{
  "encoder_arch": "resnet",
  "train_examples": 45211,
  "image_size": 64,
  "latent_channels": 16,
  "codebook_size": 256,
  "residual_init": "none",
  "optimizer": "normuon",
  "lr": 0.032,
  "steps": 6600,
  "lr_schedule": "wsd"
}
Rows from block 7 of the encoder, named by matrix and row number. Rows with one number belong to one channel. Each number is 500 + 50 x the weight over its row's rms, rounded and kept within 0 to 999. All counts start at 0. Numbers have three digits each. After the name is the row's rms in percent of the matrix's.
# convs0: first 3x3 conv (encoder.blocks.7.convs.0.weight, 384x384x3x3), inputs 121-131, a 3x3 kernel for each
# convs1: second 3x3 conv (encoder.blocks.7.convs.1.weight, 384x384x3x3, transposed), outputs 121-131, a 3x3 kernel for each
convs0.94 110:519488512335466526519507495492492493476471520531507540476451487509469453427427449509521570432545506502507518440475487535401591430476487479499477702570574679436513433507542261575486444527495559563507574544479398520545514519511497500523484462484501532537569537548453508492454526535434455550507418506
convs1.94 097:503593531524549511467507536532467647508439477524488565524435436445501477576435458474460544528451457503571425430478474439397418498490461560503483549513638531507515548474467490514411452506420561525471508436471537525517490477492498525404497513453569509509491519481445487590463513444487558371501503544
convs0.95 096:503552498492412474528552478479416407497465420537411451455504504474608474498448519501487607488444554537449594477471456544514468516470472535576409468504538432465540469562503485627549494550559509490455519590478526658501539512534494527525497463447485523433531539549511485383487449422468631506471507440
convs1.95 085:566378513523497530533511452484497545467456551616492505444489506511536412464460441526580511525563482370501580508381443531444461465436516503414563450537535532509453517501478551518498474553514524374496458444459526514515451473511442471466406405536507547467492511503575476535498501487582528575551483599
convs0.96 099:470453518471571530469463591468460479462555445465444505692583497510571518565507455552442504539465629441579568489496481520454451499554492510545412462638458545449555543515521518438480494485494481417490547401564502502549512499522433494479477499508510469476375437459476451432490518440557531537481565486
convs1.96 098:429547515475519481511571545426543544470553581509623642511450340482458385556428451528539468471547544529527455413392484416519566556518524506491421444441485541412478464506573455532576530634533482475475534630523465463514454553496479502418445427456473539465540462446441386447463475545384477492527452493
convs0.97 097:507538537484394421467557513505525536500457510471509545523587594494536595478547522465473484469560611530505546493506338452474515457437449498513517507495565451466533489527548515487502477466513529501533495560493465457526515497515520439483493475446463517533395419568492544547466565469514487517439503450
convs1.97 082:470538446516528438471513413414467462532555540409486531514520409507449451488452543495513585443415636487487526496617548536533469513560511504524521499508473556458507483466508564558497520484414417491569485533548513552541425514467547526506513567485521470538511543465388465474492523604481550495528474473
convs0.98 099:515420508324443536445395450458548567439451504406479491532594522441544550450457487515476517490566482469452569605539576480664602452599506552391543483549485599534543497512446535589433482427422477491470447455518529483527478539505448510460480494474428473507504586515516441480558525584600551508472584487
convs1.98 092:447421474515394485516550486445450591433474498495426478405482443505481426451478487441500528456479473491557498387527491645544407502390451504549512373454463541518431583479440523549537534414412444485472566490440480553488588503566531616497430488568522482500481499601498568530565616595407527430430389400
convs0.99 106:497471509506427552501470530510510508509518521512510496486484488513452469524522519504473561520452412462504499543588499486445496501475517441508482504475507464424488515489498503373492494481522493548493470530483474498451507529514533585554483486492516504501494347481519486496510521499526657565484499475
convs1.99 142:478459541455485527519465503593459466527494497480479513512525429534465468454481510558458460571439455449545510544542501521415541516550559498478547550480500437447485519526495541319504549494537491506510494752496493494496561456487509563497540511568452524526491358487478444492543524508615532496490497495
convs0.100 099:511547535576547511448253505586544502500551507516472478479493507519524518441529477490551500510485547484555545573558500575359480452550461461548461436770446491639421482426522494517524429398464484474485510428532616582595551534497487469472479479540517466484448373393522601503509563553506387470445466468
convs1.100 090:483486513397518484511482470412438509447507522506458441539487535522514581580460479485514532544477412494537568432523432474357487499474560498534494541573484397503501499439535591481479498498495531473440467443460467479446487475493482398479574491499526514515547616482478530470596409529427497470500526475
convs0.101 096:627560591649469499579560533545448468517477417462502428461466438459493486487478468479503461473519537557618506521469525532429511487515461603621492645478494553517470544461478548409412533420431608524432565489413426466532504522505478562512519502534470480546496474543468437497442469530568523440510451533
convs1.101 097:535522493540520477496451577544446497571517467544567634455499496398507505428470564446425551469472584531538537511454456506553474506524504529492467542487502461529557515545525423469534462545476605511462532496522458524531489486519536578627446479532536506607536507477476406532508520537491479566418489578
convs0.102 116:460383485468515408480419539539459507447453489450464525470507537400441485412445464470443475464449595403454502547538543449498560442456510551406479444401419493427523507563503505456450456396459564578615451537503518573493463487531472459444488499485464519466422437521521539539470537575489518508479546483
convs1.102 143:472453523553415461539486536422503534383478501458471434492481496425505500523531507460476438499458414405467464561495527519524491510483570497551515576574498507510471461515480502523547532518545543468490428440542482446551455460497523594581493519470493346507498445418391423504541502516464480490457511442
convs0.103 106:530562425469966464491724428531520509541575480494567460576571464597551471566511496432520494526434530486529546446531461453435580538415523511571428474700455512550464495515484449438510506473452536457459446429515490576539509479490505552505528501450495487527467565465437508501464503447484540475506483506
convs1.103 112:565585629548661545516564500410483521403647516473501465524480477526490510519482428533537570549498510478566513450452479422548438512467504515524566501494582448553608467488462564541538566552523492578552570355530561534492523544520472533439473450431580530547517471543492464479547656505520509501435542598
convs0.104 092:474441472524488486454460524472450565478475519577548510454507550471531465446473543486511626532463562496418586532467548471576501434439476416451521483437533441521565495511495513431523471469545575420533494550520559485548551528548494533531545514501445491445493454544476393527557574523541492564485624480
convs1.104 078:450484487427530442483510509595445462542497550559555564491502486436500514506459511532600534532586462487501414546519574481508596499494522562548462512517544459572514572473499455449546425509394490443530412545573500520529498426489380432545550530574431508559484527492440433520536469498527554606555530530
convs0.105 095:491435519517417496453542535495463494432443450457468472543609526579655492589597559455531544490634538498513412471519556521553432436310498479528476444413492498567504490464420496394509502445507475495461465484456478420391479508542531508603472482520405478393510391467490581437410459532455551502485548486
convs1.105 089:453476586525473561445498587503451450661468544563464481497518465518449542521484545523475474428498446474554555445564506470496504473488454495617483534532478484457535509489589431595540461524502500572532489511474420543485495573536493471548529511502459387523540486521436487491538423545546653538525501481
convs0.106 095:534459541446552477489453535443460497457454445466460518425490595414491572574524510507442481500472448562553483531551483486457409475486352463539582468501600498477498486445494527506503491511545490451484462424561516517448513525473489501497517508512500402511428497486453435395473496458496435515532516536
convs1.106 096:547575539520520532485469541553486580521393421581531537521493410558446402444569554536482388435448527552536540624550527468594527524503509457520426482501464479426456499478447487474422495449457410482508574512491541478568545426521566427478567556465535527485561491552472511486546424439463417487520418548
convs0.107 097:458448495483549500526565498450545503478517536447527486495452462499491496479512500540436450525484542579561541464433444527499527470525481508462537517574511476432438453579523521490448571488458397560490558512536459486482482479481524530477526487523471600539509587504505505448435528500479549444552480521
convs1.107 088:516507479468477540489494490502460456593578425522562548492405434450526435572589525457458502403561453527576473483492449514554454521544530421510457472539615501355570488560504457470487510471439527474461447500411487472475479601522470503541518504474503467479584514493527608495570562520436430488451446482