From a checkpoint of a small image VQ-VAE.
Data: trained on photos of plants and fungi (iNaturalist), 18.7 epochs.
Rows from block 0 of the decoder of a small image VQ-VAE, named by matrix and row number. Each number is 500 + 50 x the weight over its row's rms, rounded and kept within 0 to 999. All counts start at 0. Numbers have three digits each. After the name is the row's rms in percent of the matrix's.
After each channel's rows are labels from the 100 images, of 14976, where the channel reaches its highest value: "patch colour" is the nearest of a few named colours to the mean colour under the peak. Only what is clearly more common there than usual is listed. The data: photos of plants and fungi (iNaturalist).
# conv: 3x3 conv (decoder.mid.0.conv.weight, 256x256x3x3, each kernel summed), inputs 37-73

conv.223 120:501492483494491443466441570490567526499499469499521493587447522488532460486461497525503555370460541493438474495
patch colour: black

conv.93 090:470466494445519530477553405526497405430394509460464541443535525496531458493516426498550531557554476475478481523
patch colour: brown

conv.219 086:562532410511540559509455521508499484534454484491547452532381492507584470521499590553538413523461507497433561472
patch colour: black

conv.50 092:532499453451469556530528516549529475503500460470502457565424465452416584587561479444554500493501518433503496446
patch colour: pink

conv.129 095:470509570472526462482479494410477455464486450484485490520504483490479566521514514549506511479562571481635427480
patch colour: green

conv.211 112:397561542462547403534559449515494464468537563502531545409530504468385606414545487507422619459543520479525452559
patch colour: grey

conv.123 089:469526440489489527463488450576452466499563483466459468457588541451415498543535562448511527413564456454583535495
patch colour: black

conv.142 110:470477500467500537462557520538577500528555471491492445457502490509531517506541513461502566527496449337442523503
patch colour: black

conv.150 085:466491430554526522447507490503504463523519530475501486420429507513587389470462468535539479546492502460433474538
patch colour: black

conv.166 076:570507453462456585428487504503445499517433417487537452483521467508498444577515583468540498521465491451583524490
patch colour: white; pink

conv.183 121:540487549394485551526431378482503523433484435569545526520523449499501395458519409490404617492480417505527532477
patch colour: blue; cyan

conv.173 092:544470523511459594597474464448495466515455486488522472452436427454573463381514483418464491454468512569462532527
patch colour: pink

conv.34 122:493531553435528552473473466517532466516549519454474501559481630477530465589491524513513490540544487440481585483
patch colour: black; white

conv.112 076:508488413494545511517542495516550526527605491560526502498498458538626558435489557407535536486477449475473540449
patch colour: black

conv.121 084:504493549497538544518458513462496435495492592503547563543416488534546527524507456582505471502528513559476421504
patch colour: black

conv.228 095:569431470498499501482513582501514463549574487486488456512479501529512547505440527491539540559511545381529632423
patch colour: brown

conv.97 099:530502480528473473467502561508490552524529483535497487514501519535446556487440663469531583392465507512498575527
patch colour: pink

conv.16 104:541482517437566452607483555433535547513526447481510478630418513519520494465454503528553503444467562528505606501
patch colour: pink

conv.57 088:514407427513548463524467523444568503555562497514578506565430485448639468503494577508536492616463477487544585451
patch colour: pink

conv.143 112:550476531442498583472502420549521520508446473527505458482429529511582506499584488463515510506513439360488511497
patch colour: black; green

conv.115 116:534340533474516472442427554518565529493493452504537522613461525498514447454442494565488609501528480496512514494
patch colour: pink

conv.76 086:507464479510463539516419495545532541538556422505536469560488536478575480500560555504531480584508487437483609442
patch colour: pink

conv.176 116:595433524482526517561423436543523577521513509481476489594475478484572464543513531520509446649517502401446624456
patch colour: pink

conv.157 113:451509556517494477491524595488492535516485515532546475502473501468551559480482424525502633524496413503506543471
patch colour: black

conv.12 092:531577440549451545497507579476490544483524479477450447505447508508547561476451537437488508394414536568506567513
patch colour: pink

conv.28 103:441487518488506467456530578455522551482473486491485462514453537494477463474459420502503482492523577505538431485
patch colour: grey

conv.130 107:514446416515538532504507486532547466533566488487493514500453510521668437426537491518474534500520504532454447479
patch colour: brown

conv.41 097:561548462546421522501470485525480572464528498516503494432513521486457489501504479487433606482444527524452551588
patch colour: pink

conv.134 159:553543532459499443514469485444543552518518429512519503587433465496497466464460475522460497405494507516459438503
patch colour: brown

conv.66 081:476548471530496525448495486527454454593543508450500534504516541500446487531475592486536411510565542490457521513
patch colour: black

conv.247 071:483430497469512508478506549547516529522461509471493468560466540562428511601521514542564517607503566475517441482
patch colour: white; pink

conv.239 095:542488581522472508493468484498598404536413491477516488507493475479639414452539497466515504552544496478425491500
patch colour: black

conv.106 096:515613449491489516493550467556544490521428480528457479544497466500517413580552434472528393418547554661446393502
patch colour: brown; black

conv.44 089:520524494501519503548527490427485432512439500509517504550376444472430563584517481518490441513571508441486473445
patch colour: brown

conv.5 098:539397455518472553454423520546572461589538481526508473523490561441564418580507545468496604479468478456449647467
patch colour: pink

conv.80 131:450615571452480546495526429531500514456455486494455516498496567464497474534555444433482530560525498461436556495
patch colour: black

conv.145 100:516558613437494498437493478458517609558521435503513518506513501592391539534454576456448580424512533468444479516
patch colour: white

conv.7 100:647447444483488504503455513509511593492608434500506445559439519536588501446444476446565562460453468493482633488
patch colour: pink

conv.179 071:449461514439524524537462403442418509458440484510535539421521497442440471485442494530379599514455466475528493538
patch colour: pink

conv.209 114:460516459535507525447426525547561509561537472500494489483459556493515496597548645469511394537490458406575524431
patch colour: brown

conv.180 109:486513494463482568528507519531511537518556493550487515514426532524440557599527559487527508554502505485512567460
patch colour: green

conv.52 092:541522431494493612432511563527444516457507450502537488508474448538498449562533546482562425627504473424502504472
patch colour: black

conv.217 106:482489422499533524454483480493533454492535502492492494524496513514380497502508447446525449458502517485444494476
patch colour: green

conv.184 074:498470528565549571468445437500515487510533504458489470483494495481532408535450572542494367591494503562553481450
patch colour: pink

conv.11 075:635453509519465564494496437518485493458459502450478521514532486525489479495503514519410430482544486416485545499
patch colour: pink; white

conv.131 109:480429423489529537503446542531553478528591482563561492544458522497510510530525510498503557581465465454528633460
patch colour: brown

conv.53 102:580450444489522505525476469456470521484499453485467514565471517510571491494520536475505528585489578499512517502
patch colour: pink

conv.2 105:595518524417592557573457454366489479513538469490527523578373484498509522497527499556522485584516481490540497491
patch colour: pink

conv.118 104:565455461499490538458473482493565615525595488512554470561442481524526474494500533513474380495513520487501522473
patch colour: green

conv.221 104:520437589525523426453424540482514555550385498457459512509554449503462483500484578533471492360535547562464479487
patch colour: white

conv.197 089:580468429467440538447557478502539611431497512527453452431498455513548475535528504470544468534449516470528464503
patch colour: pink

conv.100 071:423502538519507476492502500525511449615539496525571541492514511468597488510530465487511511575527488527444503506
patch colour: black

conv.238 088:553481561469485408534467554458528538522481480469477474611479534455484477514437529486541492485446546471487575522
patch colour: pink

conv.159 099:441434420480534574540482367465496457587600528532517545518481542482549445481465465549485590474510441448510462498
patch colour: black

conv.177 084:545495548502473524510568476541499550501476493523508465538504521511517575571535581426539446565560451464511574523
patch colour: pink; white

conv.212 075:554554521505487444469498558499509594434479463463452460575497540503510492501472527488607578491521563527433561475
patch colour: pink

conv.60 081:404576492469481456544425536461474492537464550442441465442501596462629488458464555461493401423451543530519506503
patch colour: brown

conv.208 125:513511525540469485449464466550501502479521531503511551513526515525520516552514534442525550486542436525441566447
patch colour: green

conv.8 083:496544497500461577538557481536481527494404570506460481431425518488563542498590541424485557549477422442414506492
patch colour: black

conv.137 098:501540519439567466513531505508469489501481446478551499535474519493577556363448514547472544422536458583558440556
patch colour: pink

conv.136 104:360548556556559480478501483465538472471361580517514569535488521491385386537495487518463485538611515512401458501
patch colour: black

conv.82 080:583404439558500566457431428563600527480530521536578532535416519506549368527534517465466493556536426492482582481
patch colour: black

conv.252 111:483459433478460528451461599505539557484554402546494516538536501574470477517526510443517521499524551561507574482
patch colour: pink

conv.31 125:511429447470504527482536432517608531402498538520551540495454441493512411525571461481482488546548455524476417440
patch colour: black

conv.190 087:528441416523516450462521484488488448442537506470475520451543508483505449476475510520462570567509490420562502467
patch colour: pink

conv.141 113:426562447536512563454482499569509472482487520490521458454447536426509445541572569490536488545539515458464502466
patch colour: black

conv.230 093:519535550548489506529478502468522557530461456528448519512476508536626420532508585534481528499542517511515458516
patch colour: pink

conv.4 153:520488525565445469479495470592493400405419592473519515503586554454471351476506455520498479458545431536462566543
patch colour: green

conv.40 101:546469536509447553483422509532524557536528400515563539561463426540486486547528571433491533385482466532480516482
patch colour: pink

conv.203 084:519510567486529478508525524478509619602482408511528539567483516542460592465447525469475504510484594513430582447
patch colour: pink

conv.61 116:568416486567515510545480442487556494502526509477511494480495439448593395457492512481496509491505478463445474441
patch colour: black

conv.79 076:532565469487513563447484469493533429502503481521465579545459489545525379527544551487490506481555518480432528498
patch colour: brown

conv.81 121:509570519494508556514498543510526433498499487501601573493513485538411442420475523465435528391545477636444537507
patch colour: pink; white

conv.248 077:537579523471509466524546540519502419467449474504452525533566496516418438530497498520506493583507524551523504520
patch colour: pink

conv.165 080:536365501482517556548472560537510481505483502496565545529427517573610458500500479513548507485498451537404468466
patch colour: black

conv.225 109:458483453493522458530481567543568470608510512529532510451439531506520623426531433475507552542485508583587473450
patch colour: grey

conv.95 082:441457549557472544465486484550509521515364586563556542442524495493406375550543545465488500538532474459368541441
patch colour: black