Weights of a small image VQ-VAE.
Model: 64-pixel images, decoder widths [64, 128, 192, 256].
Rows from block 0 of the decoder of a small image VQ-VAE, named by matrix and row number. Each number is 128 + 32 x the weight over its row's rms, rounded and kept within 0 to 255. All counts start at 0. Numbers have three digits each.
After each channel's rows are labels from the 100 images, of 14976, where the channel reaches its highest value: "patch colour" is the nearest of a few named colours to the mean colour under the peak. Only what is clearly more common there than usual is listed. The data: photos of plants and fungi (iNaturalist).
# conv: 3x3 conv (decoder.mid.0.conv.weight, 256x256x3x3, each kernel summed), inputs 185-221

conv.19:109109125128164171052099127181159155091151102136124113150123154106163115158081121112142095127110160150080152119
patch colour: grey

conv.215:079127113115118105089132133118128133214134133161105145163154107118034128100102169120083119129133123163115138124
patch colour: white; black

conv.34:123158079077131180136092035145150106164103089119093153156133081069160110132003214108138135102162063167133152146
patch colour: black; white

conv.53:150085152087154116120153176147111135097092124138116159115137043199163139121158116116110145180139057154103106120
patch colour: pink

conv.190:138169121164143121149105147134164131123155140089132126121135106149143131069100108102148109150136204069142129180
patch colour: pink

conv.157:189126102172148098134136105131135138047115153143139085053130134188164144132074117121154108082148126180115136166
patch colour: black

conv.209:068096129080159124114147120130127127135077133156115165149162058122071124121091141127113200170165118169131138165
patch colour: brown

conv.51:107159084145163114115145180152151188149206144148123141163118085141105136123118105133140079179104153129134126116
patch colour: white

conv.101:126110120093051213166164103082108099179095129107093176137107121128202179167109163092121105129178068105119146132
patch colour: grey

conv.48:083121132064153206133143096139155127164070110138112206174153056118009096111085151130106153111156078109169170172
patch colour: grey

conv.247:104098117135116129111124125132069126193159138090090100178111090086193158156115130124135170129111132155119139082
patch colour: white; pink

conv.244:100151130135158149087116107140159134161123109107091144211117206109140122125093153118104125134141169176154094076
patch colour: grey

conv.7:109084123119163100122095121156125127142116165122124161132113156137114180164138115111124202127087103160121126128
patch colour: pink

conv.183:198082144130121185171149070089101124121100088131106151153142124171135145121088150091141147079162107138116139162
patch colour: blue; cyan

conv.39:156198119143163182084103094131167126109083133122104136120136129084171125121104161084127077119151103137147121206
patch colour: brown

conv.173:091123121091113203149122176117128125102094126112123121100149072113185123164168078120106079135146159100140161129
patch colour: pink

conv.221:125113156178126148175173114097144121127155132156145116166094068125067123112128109094139111089160165198159142131
patch colour: white

conv.180:141088088093121136117126115150104120136148128102109130127125192133213142119093180132134155097121074184091140116
patch colour: green

conv.81:137160129089121174169122151077127105201147139115133153171124100094118119189166145125138098130170103119143101139
patch colour: pink; white

conv.74:093071098109142115094085138159129123217102165107121152068107152116187146118103161169143135160134171158102131166
patch colour: grey

conv.129:160146184134132124112181120129140148076150114150122157162115187142108106073106127124100089118160077135090139079
patch colour: green

conv.86:136119128094123171155186099119131117133118063143108108145148106114059102132078156109092168089141107162136164159
patch colour: brown

conv.100:127152128163128169116112117121125123121145179126110103129105080121134163211056119109127117116129101079158160190
patch colour: black

conv.223:159110123158116105083132097155148174131108142113112171164089187143095187177105108128148137126121098167103112092
patch colour: black

conv.12:086085121081195114127121183166130124138086130103133145133148127143190124143152123160083127135130155185132122096
patch colour: pink

conv.149:109138090156146172125122107118122160073118109187117122036114086122193094131131091125131057139141130070104136093
patch colour: grey

conv.30:107152151127176148143061126081123081143109148168153147101118104066118127124065170095153112124135152174109114169
patch colour: white

conv.211:108123120178127114114115129140130139141197133108124119146115163109186084123161114154146078134133174094133143121
patch colour: grey

conv.216:171199134131129111129133147080130134062104191151155169102137221212165144047135071082111096116107128111124127166
patch colour: grey

conv.57:102088148125159096100140174124110144158112138153140180138148136166094149131134096122116168135096141113105153121
patch colour: pink

conv.123:141167105108109109181108121115117104158140099134115129128110162085078081131106165132106150104148118182143124121
patch colour: black

conv.56:129100131100066051125137106131108129154090154138146168183142164158129130134126156095113132062123131132111094118
patch colour: grey

conv.184:117119175071106157160143115107114138132135101126114198196179105087080103088083141103070159109155076131124119131
patch colour: pink

conv.250:121073130145180122083139122146146161142092095164081123160115146170132117159089083116118191107112140162103130136
patch colour: pink

conv.145:056126155121109110147158116109170121188170124075169144142138083061071143140172147157138121123159130102135109099
patch colour: white

conv.90:136084140158145149094151117113153159134123106115121155099128111145122213187098144114182138115123059162113155133
patch colour: white; pink

conv.208:126116177162049141104138046108165047139048149175108127125095097101150147176095191106137124136163144139141130166
patch colour: green

conv.254:173127112102116134149130080137116110145132153104101091181140124121128159095064180133171151109107119167111099180
patch colour: grey

conv.237:105151125121125141175142133129146135186093119139134131110143119137164075134136131157117048114115159093161101112
patch colour: grey

conv.179:075101112080093109161094115139117144170108115139125137098109124054142062106158124120106060152162104071108151113
patch colour: pink

conv.155:152129165168121101141146146128170119087129110111116093097152141149184093133093118126107119120117155154140152149
patch colour: grey

conv.115:078067092094063108157139131102110129111133149110113179134073149158193174163143112130111129095157125156093087071
patch colour: pink

conv.140:180099162151125164138161123084164107152143069145127114141197129156149080140069140082097104112148082157155145187
patch colour: grey

conv.204:089093127158139103115166160128130126176101128125119166120118140198126117125131135153127137145165140194125151106
patch colour: grey

conv.167:126137092111139170109133102141154139089157105148122091169129066095140134145104127105158114153139198105157111108
patch colour: white; pink

conv.130:171094131067121159113120119116093139064100098116087154180137106112087148142149102074149170148122058118131140154
patch colour: brown

conv.185:085142138122094136169147108142133131114077100149148142099142114083108117131049123144134128102082148120157130147
patch colour: white; pink

conv.141:144168120052101187117110103131078126134120122128115146108136154081173135165062144125078154166114072149114175125
patch colour: black

conv.119:121150140163111087154104094159126126197186130108139100135087159084114137074151158158113099132075112104120111098
patch colour: grey

conv.166:135173103101122149179107145140099092188123147151162118064146116112091110114119129124097147095109079131097081139
patch colour: white; pink

conv.197:159062125168139100112146141131103140192133155125161134133144104134163177097146143105121155124093115113086144085
patch colour: pink

conv.4:123162129160109164123082101083102102189129157142109112111082110144140149086071169121149081165190139150144095199
patch colour: green

conv.143:142216053122079142107101057124134129172142142156114139094132150102183147132077159117135125084127097150094151113
patch colour: black; green

conv.252:103076149076121155142158134102091124163105115135118177169125098146133158120142159121120148148156129189141081131
patch colour: pink

conv.21:153120143114117131130167120147102100139144113145096095158127137097103147165088166122130170105103110214114114115
patch colour: white

conv.5:111045110097115172148145119119123108102078119181126144187141069137098157112131151085127148150148111212108139140
patch colour: pink

conv.66:116144148090124097165111154136127095182156126080131101090150081097134084189167164145146088155133100052148110148
patch colour: black

conv.189:133127159103126098102143126101075154200118149113079172141105080093086171127116194132132173087158053150123136184
patch colour: white; pink

conv.2:148130111036176152134115113126121158165125106128119175130128159169163122159097122106137145106138070158086114138
patch colour: pink

conv.11:062144142076115144133148140105142091194127137160123122109130056085161089127097111087129125122215146135113112164
patch colour: pink; white

conv.49:098147131133088099140119115134092128207154160126101153160112132028074147093083199090136140063123099139143132134
patch colour: white

conv.203:109062064101142107154143166170119095179154128073140153123110111153194120147127071161118144139106151160130136063
patch colour: pink

conv.87:193162080131173149110128153132172175093183137139147094105174110161199157093160117159119056157117147083133121130
patch colour: pink

conv.25:137108142109070150165162106104166144077059118144140174100115092163170135169127118139126090143170111137132114081
patch colour: brown